A small self-supervised image encoder, trained from scratch.
Model: 13.6M parameters, 32-pixel images, arch convformer, norm rmsnorm, activation gelu, patch size [2, 2], depths [4, 7, 4], widths [96, 192, 384].
Data: 90422 training examples, 6.7 epochs.
Rows from block 4 of a small self-supervised image encoder, named by matrix and row number. Rows with one number belong to one neuron. Each number is 500 + 50 x the weight over its row's rms, rounded and kept within 0 to 999. All counts start at 0. Numbers have three digits each.
After each neuron's rows are labels from the 100 images, of 14976, where the neuron reaches its highest value: "strongest on" is what is common among them. Only what is clearly more common there than usual is listed. The data: photos of plants and fungi (iNaturalist).
# fc1: MLP up (model.blocks.4.mlp.fc1.weight, 768x192), inputs 96-191
# fc2: MLP down (model.blocks.4.mlp.fc2.weight, 192x768, transposed), outputs 96-191

fc1.539:535503448544479582471466473452559435441574441524467515500531547490548512515456458537482481470563453535393554526515494479531469536472520473531496475520400472481373551498507472594408566501507454457450555471585565633476503568486641548498485560531455483521481524590503532483558595518544495432
fc2.539:480510498520487553472513560562541400509438439542447522435474492546469569500495513487460484538540440518440565582498498528598464601467524417480455431454461542477525505459501432477468418459470486370517575583449614530446435464516521467535496544530478468539454432629529528543497569451505566460
strongest on: order Pinales; class Pinopsida

fc1.366:464545487498568494548492557558544445495474474465473606496498477522558518479587505482535470524515519455568443573468467494591547471516521553413432512492549527440564493524531477544532503404490473564518532495606598534468529574573484443537458477563520571578551486398507557496552414434554527525
fc2.366:531544519454549470467579534416521414502619492428462527528542532474546481556548476522474487388569510554495590471489537566426426516542474536539593574528520529509542516539563464518623447461527511475452464510483435574492465516485522480561531493517466415499455449572504511501579497417528453423
strongest on: order Asparagales; family: Asparagaceae; text has "yucca"

fc1.254:564416625596518533505470414538496490517488467616459448436453427517539522434550486490534477589486468549470531495483516452582574539498445471411473498512582532460483612528535401497528508538558529501459521559552445438435455494540498538505483487413434444545476475526525565518458450636546529428
fc2.254:452474564576530547525465395490475503531519488590486435519499520511475514438501479538491469559430442573516460662457494483515509543603540510442520531424550550526505566502525454466523458542496543458419487492474447495459552549526477528493440556412491535467508474542490511484515496514527567464
strongest on: class Liliopsida

fc1.365:390474401571551484590538474503437467446500537504453531477503449463476494504520479416536502485433427444518426519455500496552470474531469532539529550520551502533582502509460442584588455581524502469568478486509433580426548491578466487527501518511471533555482494484437550548472419451592500552
fc2.365:596455535495524530452436460482531439494494500590480361610454588502488533444516361510614483485509541599447491517519527466492487486538508500529458525558416563457464537495482591439565500421568531602452477558509462531437419439512476505417508571470539573541492491524541492486456500511502506479
strongest on: class Liliopsida

fc1.382:488500578548451501516468563437429416524401453588511489475495520473563465460543575543472467548530480503442468512556520529546511530478456436433496542560575487399520444386593431526563488496566472577591561493410473461500505486514486541422520501507534399446516569497468505515465411656422535562
fc2.382:485542500456427552546488401579570494483405508441584535457442398514540491600481575510482489551497509519545508517522508482540475531457637555553452488525547557542483424556442524506395518518449466489484477376514555474551457553474487517501553402585618480461503409512480388415583505526475558416
strongest on: class Liliopsida

fc1.187:578466492563497472441485390497596522498571518437510580554565367559476442541557541542447414439573460425523512515534502503515511470525472519551531465432465461543434507548452510523471484565433518490566566584478558561454503461430446539527487529439556482450571447619472509400455490488503542486
fc2.187:426487507590505498540543485442482447559478395450441523496505465465488473436486505452455473546545571507581460513535528453517520472416488459474503571499483486427478459499554501420489455471526490514489456498443564512543488440452528449488493520528421523527497436362506496569440370635501533520
strongest on: order Pinales; class Pinopsida

fc1.445:626369470495550517519468497438546509511515507463437556532536438542492561493538507469498475563562477486562521504561503508548446376594470549530553554560494536432516496442457602576525478495491476477502540426436604486433512496428542474470527480489538474524655435481529524498521496385527547529
fc2.445:533529480530511487620523443530537461471483504442524595438606505512469402500493444483483530537628398481511489569477376456469507422517413491565584538507541459515505508430530567503494546562539535427456530536396523392462528427546536534427493483530432469424557495539539511535546459507598479438
strongest on: order Pinales; class Pinopsida

fc1.586:430527478517537481500480531406585405453475531461533511488517519444579536523508531557438502557481473513492499557508574422481446557472388450543459435507501407494462527439470483519442515458493546581556554450389427536421498510525424488568508431524519557493429434425501618455393434509400517551
fc2.586:566517497547527554459505484434501346525549484568524505429565488533581465554468502481509552503606494533536528516493524453608491500504426602461483524571389559440549511473508531462552534511521530405482510480578549510509542462486469440573462418465465508500522478497544521387589380498471554493
strongest on: order Pinales; class Pinopsida

fc1.396:555545531564458415407494564551476575575506558492456576530491581580511552482504423486559504460514525471522530540447476462545551542500516419422499444589556354512534442460554522494516482531539485471483436398509442595558434448500520480439551529416431545490614458530494577500449411514421459515
fc2.396:479520529504482505543509572572408587536415409536483608601517514488474456503409509516545537512557524468473404522587441500469476431525458423491510470465560596491479471464550532471547505496461414482494534620472435480415508547481508469520497500530474494584484483515549428574495544465451399543
strongest on: class: Liliopsida; order Asparagales; family: Asparagaceae

fc1.100:534484432552469505563373523522429452466563452521549456489506488559465424518522442486510460471586424462502564500526481526563556501506412484506481575519580530456593594416485452428512541503540455613424445516526472483459501470476534631443457477527462556469516432518479601554422476525500475530
fc2.100:448494480604479527548466555462497537366511469451530515559500517539510482512498450389431457557573424583538501495484587617464546533526578454470500465495455548553581547503539453429599540488520477551444481530483570526439462453540539534511423559500595406509493493586504533442499565492472493507
strongest on: class: Liliopsida; order Asparagales; family: Asparagaceae

fc1.574:499583465526527439475486489485542482477575522517499513434582548498428552491488425526522565590488438515538452490504566556554413501471528523505620520479568414535508508617529585544515472621469511485549542449544419573496438489540468528491471562500511464472457506535477535519526455634605592595
fc2.574:480457583650535618473477410596520553448389479541414508557542506567413560600458582534533503492593438548549543416542493471498532511496466464435518452466482507485502463437549505432575545526437505510497501492490525477524488449438472579528588432442491483429468586420466524459478486526533486554
strongest on: class Liliopsida

fc1.282:434536478530475515504464472590560510447492490467469432404499561576457514511485405468446499448560531561523430555516501519501554502436523400471430484458463431564527566498451547552590564541518418446487527397461618481539542472475502487543544545543520511454432595525587660415496482528569474426
fc2.282:481483449491470544498499524394602569494505585525471451586481525512469499413483445413494521319555454529467475592478456495404511572446611533467553511491519484547511411448501562517411507371514492518510548537491461484435374484515609474440420548511474530483483583379508542468493555414445492462
strongest on: order Asparagales; family: Asparagaceae; text has "yucca"

fc1.47:408532467445482530523444427613491469482511497513468498462530503474457461484462460494542497425576532484480550463470498556607456432571500440450392500444487489457530484479449494539543437547528484451566577578549511542529435450473492465519497503458552544461465421489519544516496452528535461508
fc2.47:467555558384530380503492509489459489495482558530463391444500463511495531567444562484561471524489538480501464426500544506493496500429455497523601500591451514473444583477450510635486525527493467390465531527507508536527574536452492543493477584581477425533417518526577389451467542414555513491
strongest on: class: Liliopsida; order Asparagales; family: Asparagaceae

fc1.369:414534538558530476487450484467474434442430613470483497474555472521538502393446523432564473422500472544413526441438497473467589413428452468467504485517513499539602539557511458587526485505506525408510560493598453522466544526495536531452559581510561526506513462523465523456489477608512456455
fc2.369:543500491505523495478510468480533498478451552463546470543431524524521503398551426461504495514464393553442577466471504445458418526585580539570511586506559511417511424500550470447522447575508608503480425452659537522413485442473459536492503557593508550607503465411536513581418582440512496492
strongest on: class Liliopsida

fc1.673:463503523508543505421511500448516438487498642553567533515485434409570484517498466491517550405490576465549527462589486487570528518527490547489488461461523452471418505607596481505543506496573539514532559459459466480516543499472490558501553560504408624469428416544512493574487485512522496462
fc2.673:422517509493451598490493531493509502438536495494543488471500383449565526602542533408462458428525401419485542594578556530525514497514510518499503539559420459515448476531520555589513490466522571561484445551475538436534495541535565614512499496473466455442452618525540452408565496555541473475
strongest on: order Asparagales; family: Asparagaceae; text has "yucca"

fc1.563:466464467565468559597459445472506498431543441454476479458561532526460493492482482487524478483435389479430553525527487447447509512576586523471482617490521443464455446555472486422547469548521580459576501509516467552440505513464594559498465465506471533490448559508470591568572463453496456518
fc2.563:525495489546550519536507446499493404564522561472508456585530572494541505495465547485517487541493561455505512527562483503449386444479557458562604479550321619467484520509608524509503549469483416569531401559494426482573561500505444487476467532563542431476472514442445464496459454490500565373
strongest on: class: Liliopsida; order Asparagales; family: Asparagaceae

fc1.570:413468632530500476503468556492564415481506556391465518458526396501390378509500454475579493544424495520485494568444538567512579455486456479453423388585501626500529526511554592460499496481489486504472553488501512482494492507502418522496515555495414470553456440591473528479558510435448483557
fc2.570:519624540533453568590413470495481546416504386445530473496430484492413563523545556502608430462444584516596474466443524516525528468481529489418527485481571527492499488528462545435562601482533496481567425435479523473422469475433544496545497498513453487509628654480429575469575491493489468552
strongest on: class Liliopsida

fc1.610:445439511516498461447496443511436399508446389412505562499504435488554479481519567566504428445497465529466451504503561387442501514483504492529538443462515518507385498492447453505522504463577601493476454556579435483474504449500423539493457499425495465545545529482415469462487487477552509492
fc2.610:525478484488593464480541361491498477459478491483476577438437533562486557457460539509417486515493453540504501475501503542540478509405487484453517483594561575500534514519473446464592487584518461488559524504322566490554525505461559515497496486480475487515417430454581500504499562418532538544
strongest on: order Pinales; class Pinopsida

fc1.555:513435471497580478503484461514534476459515499488481485596457519534534499500541483520452543537461450432487535515477469469481433537400443539539528533505459440456507548382468434485563560592490477512524528456547470479446577428388508477510564573525535552564557507482564512456484424513641594458
fc2.555:604527500599495550470533434562457519572536486478420538383505520520572557502550466500504545522507493542483483520463512550434489467452450529471571532499572494546394546484511482436484493417532595483547572349542529472538437531532474470497496474412574475526429492499547581567462349394460555487
strongest on: order Pinales; class Pinopsida

fc1.168:452414374512636480617458379480469482518525539534524572418530535492555560421559522524509486511547532481521561524504430481533446519506485561466464458458484514472479534406513453454550539440491495535507436516493564509490453459518485506621572572514535533513586460404497627497552560510534537415
fc2.168:495470465472427517520522472522526441530483516440576432485522523491595486565534449569504467511485573561538450518530494578477546537519517613445514452496608386483414471642535478458447527489493428499573512513510521448492513449561517458519503433547494514477498614462497428472460510441449511445
strongest on: order Pinales; class Pinopsida

fc1.260:491463503538604517506526536473452468441560571465538562437499560533460539406539507454562454506500398397474512490512460559574572488512559527406453393522509397480449486442445514577519516523474462510492559535489407581582576567505453560499494495502490584503480483499454523563494415511511522586
fc2.260:440421398554461469437497480423504492567429580536484454557529641457565583487461495425554486570498524501474461493468491530541509487517441542415503539490544551525487473501493551507460545551490428538524422564618472439561411402491540492497453598556522505523471581477506418436632577482461460462
strongest on: order Asparagales; family: Asparagaceae; text has "yucca"

fc1.412:457410474549555453486512463524504566539588541407544560528482494590535542441470459490470489494532540604513467524523557518504454532506449513468534522464486560490510427472426450423481526527534543495515466558661437516471541494444570374483530542472489507502536489411462485517496433488524464489
fc2.412:537384438497472503526532542473531467566540483452505497537539475544464544426502545484457391418497498527456504568595571550484560498488521511523461509519552506475405523580517472410583532568541506527482443494465436502494504511593452434479541539462543474585472418460485485445470492527604522466
strongest on: order Pinales; class Pinopsida

fc1.687:490521468514480516559388534480502465488485508440536503561482544568590491401526471556515527515535472478533470452457458546474463553557487434557513516543491558496440548403380574501549503482419463558458523492589510508534447465428451531540564399522410578495454536512499534522504403552520513499
fc2.687:510497519587524462546518492420390563530567479587523522492549518532397559498543557579515496487535510542458490514428597546456526557505461469454667534504465497548515571520523481450569505551527532411445510459465488585545495519559490453478492513392655481510521533523525530479579536534426491489
strongest on: order Pinales; class Pinopsida

fc1.253:407527587500576518469505518507457524471500463567482460402573483469535524371478465453456485528554498484461540464466563474446545423558499498508500440536561441543570612642535478398518485449477503455484501478478576544458547370513510482437482551482442504538503454565462607395538431597486489544
fc2.253:515526487525501513464485476453553514503505445522550546511535471542559505428512509527521505506432501590537532555443480459389485518416547490529547493624463542451515506451544484527572490421472412500447494445497497415509474475523582499487437556526592426602467465515575415494535516530579527455
strongest on: class Liliopsida