config = dict(
    arch='convformer',
    model='self-supervised image encoder',
    dataset='photos of plants and fungi (iNaturalist)',
    train_examples=90422,
    image_size=32,
    crop_scale_min=0.3,
    horizontal_flip=True,
    translate=0.12,
    rotation_deg=10,
    color_jitter=0.6,
    method='byol',
    norm='rmsnorm',
    norm_position='post',
    activation='gelu',
    mlp_ratio=4,
    parallel_block=False,
    inner_norm=False,
    patch_size=[2, 2],
    depths=[4, 7, 4],
    widths=[96, 192, 384],
    kernel_size=7,
    projector_hidden=1024,
    projector_out=256,
    projector_hidden_layers=2,
    target_momentum=0.99,
    init='trunc_normal_002',
    residual_init='none',
    optimizer='muon',
    muon_scale='original',
    lr=0.013,
    momentum=0.95,
    nesterov=True,
    orthogonalizer='newton_schulz_5',
    adamw_lr_other_params=0.0021,
    steps=4700,
    batch_size=128,
    epochs=6.7,
    lr_schedule='linear',
    final_lr_fraction=0.1,
    warmup_steps=230,
    weight_decay=0.0,
    adamw_weight_decay_other_params=0.05,
)
Rows from block 2 of a small self-supervised image encoder, named by matrix and row number. Rows with one number belong to one neuron. Each number is 128 + 32 x the weight over its row's rms, rounded and kept within 0 to 255. All counts start at 0. Numbers have three digits each.
After each neuron's rows are labels from the 100 images, of 14976, where the neuron reaches its highest value: "place" is the part of the image that holds the peak. Only what is clearly more common there than usual is listed. The data: photos of plants and fungi (iNaturalist). In brackets: how many of the 100.
# fc1: MLP up (model.blocks.2.mlp.fc1.weight, 384x96), inputs 0-47
# fc2: MLP down (model.blocks.2.mlp.fc2.weight, 96x384, transposed), outputs 0-47

fc1.134:127133152056130181163145109137152173124158185124167070129157107072076161119091091177145158140153086195128117113148166138102167138097154144088126
fc2.134:144133169144156081105106141137106110085104147149090148108156123137121164125153153040173140124193180161096107097124148195110118121136141187130085
place: middle left (29)

fc1.155:155151130113139088154109134136100121121101118112101161176154131115176117066128130146168122066094122163124125133134115123032111099117157145151112
fc2.155:099070122139153093153109140105157169140149170125116081114113166106086087125136137113115119118130103137154124121099204051151122139165164123126207
place: top right (28)

fc1.290:146126140145080169149163140125100105141141122115043127108095141180152213125113136179121159162197097120120105099131098112099112142072134091180171
fc2.290:140151162120146081131118156129073129078132153195163123110121111154135163203148129074151133043157163181142073102143115097085162203090124076081132
place: bottom left (42)

fc1.260:113104101105135134097132163155121116118080141083093107148087124125076116091138090128150162141165101147101144070126114123091148059095048103087129
fc2.260:109118178172177153177138132121142109143116112161138135122163136163088126158123164161114128132216124106134106107164130106141117091086119064131138
place: bottom left (31)

fc1.118:087116113118132111150169098101101103136139120127183133109097096120140168179152086137149163022181149191079133099142102145109096114168158207123177
fc2.118:144056102109095125109137076096151163110124122123079058114122196133144107123092134163128130161190158136172144128103124171095167075107116161081071
place: top right (34); top left (28)

fc1.296:177103174102150091167155115085085144120041141122117157060095060173154135093135181147199147154134088125134102178154108098119182115180124130105173
fc2.296:106150172103137171118133164159180172130143098102146162155150097105135124140115118082152132162077124126142131151173137121082169125104099129184138
place: top left (46)

fc1.107:051123096090120146144201138208169139124116141104176131167122092106141135141056047100067116136128129118124140152131099116110117134136096117146091
fc2.107:158064238118115122129124131143028131127158101153139097118114067195149132152146141109101132125184125132098141088108158180117124125156150133149087
place: bottom left (28); top right (28)

fc1.78:155103106143134097176068123150130118123106179073157112084137104095119190125050104170087137145168097103099154136109208094136183063116122197148101
fc2.78:119165107113128117146170107093123150122141131128183127116068156148122142141081157125169131124189144134133097063108104158081137077116154139085107
place: top left (28)

fc1.289:103159136161176165094135151129185108132120167139191152128100102111027136119094101166094157153182152147091146094100114141108200123160119122082148
fc2.289:112116109175121151125140096117106136141100124130111181165149089134112128117128118087207160157190150189067129108112126093108075113075072131122234
place: bottom left (30)

fc1.300:137138082146078159148218143038165163125090162168166124130134187130110140135073173091085093083127152112089140079111122134137130147179150140111114
fc2.300:060161112078155178121131152118074116158118139083123097182117092124149158143069111109118104147162122123080126126144159119135154066102125118140197
place: top right (39)

fc1.147:152152096103091191151141147172237081145099150148106131128077130129091121169090128087147116083096151150150130135179088060135125157151139099163184
fc2.147:138118176133126102125146111113142136046069138205145129092114089081143096188153100117173141103139126088114152123197158171070129114149074130118100
place: bottom right (30); bottom left (27)

fc1.315:174106070154146215161197090128166147171122200078150145140109161067150136170124085150087114149137127086124163103124166106094104110105118138172104
fc2.315:143124104156105138147152150145161068067090130108111207088168103209117081115152135083126167146191113090120119157088127120140079138148145144099152
place: top left (41); bottom left (28)

fc1.54:079092119178165080130113118150120136158109154072121115123195127080182122101140100121112139147122122075095176194140163093108136089137143161040106
fc2.54:109113121112113148145166126144164137127138111160175106111145122105103185140188151112083109123191123089120108145026176172158087087152162171085125
place: top left (28)

fc1.250:047102115108185144148164168090185128187139180110151112128113173151114170123134116130158168138146125151138088127089192115174106090181110100132107
fc2.250:137114156136165090165123096131158103121092122110164100160092162145148097121097076076068110105128151130106128105103131062127041124100085071118155
place: middle right (30)

fc1.307:100094149093149131165119174091147179147077115134062113061129151177133145142119110097125127137163082109163109153172162085150115098123170102099116
fc2.307:094106169168130169143133186146079067099135079103069149118142126151166129169066114123133091103148158110148102095117139125112103161074136105187152
place: bottom left (30)

fc1.269:107153131122130109119109142170095078160127092150136160155193077088114135091177123133137133148089116175122126095159126092110157134212197138131116
fc2.269:111110165099115091125146100066139127099128145068099126111164172136124131160170094156121087081175098132139103142120103132108122135107155094134188
place: middle right (32)

fc1.47:157133113118088144081129103146144158148119182200078123116115134150116106112111115070187145068181155149140155103102134119093094120179108119081184
fc2.47:142133136208156124068104132071103135096060078148142103133133114108098127115171161125129156125100180102161182096147132119164122151099105163118131
place: top right (28)

fc1.136:104088120081155163141128146060102076097139190123128111117091119089129140132176140110078140126064210102180153105084119098114103198165121084071154
fc2.136:122127166135104089114093173153109102139124066109157105047110148106141076085053136141135127156136101104088136189169124061154127108096076152184107
place: top left (42); top right (25)

fc1.336:171121064132127091116129078080126086176159156184169195126142137114166143139113114059105150104142133122153141103134113075096044142146088097161137
fc2.336:092124126117115177077182147115147170192133156130098075077105122163119100151135173143117131159121153172111072143120062160116166159098130184081163
place: top right (31)

fc1.237:150142159117131085120108105138154109125098113088113100160126086114125129106159149054082122151144106107096159061127106152141147074137154106194108
fc2.237:102093135107167104152088120128121151072183161104140100091116078139109127090112106145118132124170185193128091126103023153114119184180130133129134
place: centre (37)

fc1.324:113092107036150085172141133108058157144111136092059123132101166115160118109094104129099148151195088094084171088084144096072101153138126141100077
fc2.324:084085104143130161099127047151099111142109145144143081169118127116106175130091139152120153099113102130151125066155129083144165165140030046127124
place: top left (29); bottom left (27)

fc1.294:168183113115076085159097105141136130166174116154065144098136149095077111147140131137150077159172135142122158121172067081071121133062147197102159
fc2.294:118114109150194126115115129149125116078151081152157129120147138094106153147139139118141141117105147124116141117129179120109145086179177121156144
place: bottom right (25)

fc1.6:140136075128193121148124198147097136161121199112086188100095129079150160132134114141086161103096101098125186133170132090125132130134134111128145
fc2.6:093140087083166103146108116132124121118131119128149128072123120114106120141138205176101171111111141067114129026074111100058149117151076152137169
place: top left (33); middle left (28)

fc1.93:107084126088110178127122119150114192146126157149150174074153121114123113187067186064092123148151141074209147104104072153147132120062111178160141
fc2.93:107133132093160072068138141139147164093158163080105101138098091161107100123141111127129133109101184093158118122048164143139105125121142141154128
place: bottom left (33)

fc1.146:084129132109082157180153130128121092093153150066165138134138151175126154124089181124126128175073117119145110066104175106157084102127182078100160
fc2.146:073128095159149074113128157087106058101100127168159077107087161104107122085153142121101098176078138111104211135121160148074164155116157036107135
place: bottom right (29)

fc1.31:161144110126131160138054118159151147170105100151186099158138140073172095144128151161180133138116090148146172148125131125123127109146144135107136
fc2.31:053092135150150079063145141113121084113128118117142114099148145101156211134164117148083152098165139171131099116132117087117133121119041104089188
place: top right (31)

fc1.33:135218155111107116157095156146076132105088137115098103142152145122170129127084124130113124108093117139130097124151107116133113129183134119134147
fc2.33:139075107121125106176111150100136108113153124135182174119141094118121160133223106086107163141146092102087184082088143088170164184143159120160149
place: top right (45)

fc1.167:134097158098128083120170157204149167166098169117129178155128110131104149070063110103090117145137156146119166149111168111093137133186124146165124
fc2.167:155080151178155160149123114106139141117108095120118154196126104088116213140140137150120138128126100140086077082122119184147146112120145145162094
place: top left (36); top right (28)

fc1.310:087109068162145173168110151077056057158143113122122135104189144066153081143152152118117102116099124160112130111058101107117169097171079143136147
fc2.310:102101142120143131093157139118139099085162133115105148092102119120073121160186151079076158139078100095146179140131148138101145158172094090162085
place: bottom left (40)

fc1.97:171133110141147105144153167112165149138172151141104117187110169146091097111084083122143143122106241113133139162121167131135138069150092078156107
fc2.97:064155150120118152119113106133139059057156135168168084109118116088135169139182168137106130090066173142198195105093137117157121110084149104124127
place: bottom left (36)

fc1.142:152138101128124078080146105129176146162060139106109160130106100094104152140092125096076101107100163143155183175091111078079146113191118131109099
fc2.142:110122156113174143153089126159116122089151138112144183120127146125105135101142171133188155116102103152105087143086108170160103144076109197081171
place: top right (42)

fc1.202:086180177139192152097189057131148113147134158128126132141100172174097110095122128113114176122109117107147111109069176115128138136114113165058133
fc2.202:140126117114131106113107150104131116069093196160127154118113153115092141198133077163150153140106165129141120064125095103124160125126160100133133
place: bottom left (48)

fc1.132:130137143074095108076151109103152121131137101108162138147171183126116096079117109087200122116074107092085158079099138113116134128186101098166177
fc2.132:118137097175141071117161092187149108138138096049125100109105187138111136100149145165140155146139133045208136103147124140114122157085160123144130
place: top left (25)

fc1.325:120117150116101105157120114123147162127169140138093133152118150112040147175072062106065130076125113118084090148153111095133130166156089116173115
fc2.325:125113104212175105143085139118163116091131118126115167071076133126124084114172146174108187137102104142160103101113156142121198118106148149106096
place: bottom left (26)

fc1.180:167150108132123139119147159141155117129095134179119185153099125133147163163093124066177118130207132181143153092084152123103110109102218138128128
fc2.180:101166095137105175086124118104115122220118051131151161078134103120157119136113127070170178124115191128096121125105169123168093142075101159092168
place: bottom right (40); top right (27)

fc1.68:112113142085159158144130133101110119149088135151147121171150179175149141067091180156142121115157102078137158159042136144098079085080135079106188
fc2.68:121133173092103118163119171146137130059150089146118068120079153140147153124101149032094155161123200106066157197122133131114166125129095111124137
place: bottom left (32)

fc1.221:133151116090125127095124157126131121161134085115067020105092174140125130169069133107101097103110099133148127081124077094135110068101140126134116
fc2.221:084111147143174157135163088092104116110111158127198121094139156151135192156129134100122177137131081143106129071144132114108160121148150101145083
place: bottom right (36)

fc1.100:134114165153108150133161135157118140144127152112116180182067122104109151084081093115059131088128077100138147176133131103128136115155121101104108
fc2.100:088158123118096129192073129147154106123119086149121126158168147150185168139126126129110102190112149089072128133127163141091172080108124148117159
place: top right (28); bottom right (26)

fc1.225:173135108137168145151174096122154185169086104147124120108144147145108144120085110155144090130162119103117157128179172163088126141095098105104143
fc2.225:182085115182110099206134231107118116115130125136069093143146138150166170103061077142119120185145110084110201128135136105097129108166119140188109
place: top right (39)

fc1.228:135070090128185138153142073099120191109142120109120160150122198143168117179175115113141116140106112080150089116142113150064137082073131119075116
fc2.228:140158135143127102108142157128104104095109156113156121031159114104094075154124146140108185051124116162087171097106122076097111166221096085140159
place: top left (73)

fc1.22:131129167115207110099123065113113153152094101148161114095113088114113173125143106134125162138141131156088144094126129175132139241093130145088133
fc2.22:125116108159110077117126129131112099192126095097151095101190150131050150144139181163117119102088099079115136137145207100163178148150112111098121
place: top left (33); bottom left (28)

fc1.330:111132129108148168141125128102177144083175182159114163113102183090096121128109180108118135071119103125132144155118112103098140128151118092061152
fc2.330:119153151089120095094095136114159140159150077130154130139164150105152170131129173141149170102080127125105107111068129121160137129142130151141113
place: bottom left (25)

fc1.371:147146104131123150124118103157080084140119060127113140083082095111109096126109172113148161117102089144159158108141149125144114151143131149103157
fc2.371:145131146132177089125090173169167109119136107096129055050080189128153149152132106078085171128116142102073193125133065132147121158195099195174142
place: bottom left (45)

fc1.164:109083054145112118100146107108128102154146080068103104202157145179161199142113124114132101144108118107114135092111153126139136067150168116115140
fc2.164:122131161130069083157181165147154125166135143139103083116128108180147108174116164096140190112171065063080129138120083127163066136164136129117165
place: bottom right (29); top right (26)

fc1.179:118139117187142189222120134153135098195136103131124145148045063104158159085107116146136107102158127099124165090157101113170168095137152114153169
fc2.179:136048154130079139148155115137140140186091130188126152114128152170120165132124167108144126134125178220079137162117087160143118145146116130124104
place: bottom left (33)

fc1.7:129119148033148050122147128147148144132133142112121146116133084111143129105124169155113120164136145126100125102190076145143126081159134060149139
fc2.7:110135143105189150174119158164141141128105182132073146091186115109118105110082140149086153163102141124132158134155131067125116116074112150119092
place: middle left (30)

fc1.270:139140057179096160118143105148143157149135141141128192136145070116109186111135117121152172128125174135139069068151130097102114151145085172136143
fc2.270:105131146158105089090080141158095190154089162141139093114077141106179180130126135138107166157169103107105141132190180143150123115101120165105147
place: bottom right (26)

fc1.348:095067078134137126168128136088109155159120165152138142118137148108114106158107121159151120082081157161126168092072135154083096110075157144086106
fc2.348:174190171144125146099142163192147056071115195079169082144127137145105173155106168133115144168121080094148118146149183124165162173170089110155167
place: top right (29)

fc1.334:128132109117113143108103105075132112160153142123129111080092103086114178157131138113163137137158124142076168092067098104122070204092160108128145
fc2.334:153094090178169159069158135100158075198174147134151120133150135161065188153066167138172117096125103156143119111131092146127156161051067192138146
place: top right (31)

fc1.241:146105098149125150119123134069139131128106156118078076148155151114082147118110212167140101132122096137132191160134149124135164081148116104080122
fc2.241:071142095149121117104086123167075114139103108096138063072102151106161130149128062085142121101114154125138133170107105137073125176134176097131130
place: bottom centre (34)

fc1.331:111123162171133104167188142138107136148104128143168149211067114174058201138120102186156171160179137170106169101118134102144178172114159133085128
fc2.331:144128124085162177166105117214135139135106215087138153120153128068132156159111199092149104112149123115076072100127140120104128166113075117079107
place: top right (28); bottom left (27)

fc1.258:124173082151125136177193106060090113151093127162221147180124081153086131145153118042143140115092100120143123132109149150130125091092112122117125
fc2.258:108069128111163161136067178114071122111125065180126110154156148094100141170122132149115140152099133119131208103129086121167185123166122141145190
place: top right (30)

fc1.11:075176082132129109074133083124129133117096128104172118170133165115126117121154107110119181142118147140118104119078151152073146107170117082161112
fc2.11:130174108200129139124178137152093109077095164126153080069156103169149113108120119121175129120128085151171116105111131084175133091081069100144152
place: top left (47)

fc1.73:130090096092071149176156129141133127156088128132169191129150120173191120138121091177099110094105066111151124110124181114109088141114112063137188
fc2.73:211107142118070087126134106117074149084112112117115111129157126151170086128091180138106121192108083133101142158095162107136153136125123069120098
place: top right (29)

fc1.4:157099183152109124066140070138155123121117110147106191121128102109052089148101165087135169123157106138120150099110099116139104039153108078196140
fc2.4:120139102090094118122093117115129123115185153130123091107109192133165084079176082157099162098163179131168147140168125115117131179188139161133147
place: bottom left (47); bottom centre (33)

fc1.58:108178130130064074155081155114092098169124089108133129133119089116118129108099118138175119053080081159117115109126116102105094150156166120147106
fc2.58:128122135137136071170142112106143106084153132145169092121218162115148121133133080148171076143156092138098124114128132098110161114189121082171172
place: top right (51)

fc1.356:136140159102163106128121061165136106100067120132130139139091106158088165147117037150125120129095192038109124116162199186121121170098153108135084
fc2.356:096124130163110116128132091099130179085154127094161117092085116171080168091167065104180116168103156136076119122122222175105144104142147065148071
place: bottom left (39); bottom right (34)

fc1.381:180156155103129145122084137143081081120088079177113124122123117078136183193100157120154131108182113105138102088077183176113206069085198075093153
fc2.381:187133083058116124112108083142115108152082103111198140065074109138121132115138113106138075121119132100123139173107103150100104142175148175123126
place: bottom right (26)

fc1.317:124106122126157105140142116137127117107131124090079149158166146082119104103118160069091163164150125137117119174109078088118127174142111046117110
fc2.317:123156109076163165147110137057149070130140149107132081127149145082096101152151125129113101085118109082118150074109129127118133125214162099129118
place: middle left (39)

fc1.197:130137058095105155102162099176098084161121115189094167106154114148123105139157106154116192101121129105092148135165175071097162151123123114156160
fc2.197:073181137141141115198064083096059086125144066156180186168085161125139188091113119116086131171146129095079100148155104091155088175163082135140143
place: bottom left (27); top left (26)

fc1.143:074133114156193162172127087104161113130121101113180141065098165119171195190186061085138123064128134155127168116180106084145147080171139143093132
fc2.143:104121127114117127102133108047162135132094121145136099162130161102138143192134103149088096081080064125145147172161173195099121102181058134131120
place: top left (35); top right (26)

fc1.129:084152140133112134086124071128174119137135057116142172106129153170127109103108134079134091162075065169086065131091149093113085083093111123157156
fc2.129:168096126128101088111136107170122088068125145159136065131137114159134112199179166122094112103166142144181151141189068116074131122161116099227097
place: top right (25)

fc1.17:117220143108111097139140151159112117113154138102123147127052129106094100068156118124177106126128153145178141156147151093112166158155148109134108
fc2.17:117162076121166114175111093119132113104095098169148154151191127136042141134149138113108095193123123143134107153153167141109171127187169205127152
place: top centre (35)

fc1.3:062121069146144134161091146114086128142135175129134152131160123124140096184111158209114122107114124140103130216138153089066179142178128123070157
fc2.3:141129123150156077140166158163143088130085137170148137048167156147159162142163156127148202149173109132194106111083120119197168142137062158180136
place: top right (30)

fc1.256:090138141132114116083149068160140072180165146153082070148138201095092147123147128123143160171159112089103142082135116093126129132143134156181152
fc2.256:138128114151186097208090161108084173141127150118084139093106124135142217118131114127126077156162139153121051145110153122086140130125117084168145
place: bottom left (35); bottom centre (35)

fc1.346:131139099138156187157106131072195143112065123155096118143091106108067119156106156114115118040167134104080104134124129102119152142127148106160089
fc2.346:094137200183151186146168110151092119136152149107119142116162085103193136064117068071159162121161133111147092165119143105138142142081086130157166
place: top left (26)

fc1.185:124134112170140175163136076152144094156069099146108075148131130126059153143152082062167151188079095157139170115133139131185120093117136144117091
fc2.185:077149153157150096117167159073159098128137088089048172103196138117126141144120132136131158162078131128136096161105110155119193158137101139064150
place: bottom right (30); bottom left (28)

fc1.230:182170172144057138084145128075143136114127123215115097175118153158165126141143142142104167121164164093091087130115109187151180072111152098117166
fc2.230:153109118119154107150096099137097177075123105180142145185107141088156093165179065138165173132147107166126114129176166130093087108151167145105087
place: top left (29)

fc1.108:204149102150158091153148133159136112157116165118130108126153090105131107092090146112168159092171131083155118112167092089142186134154077084141124
fc2.108:114169130119107100101148128179130094087098098141136019143128104079115204139126157145158122108173138150109099093124123101109156139129142144132081
place: middle left (29)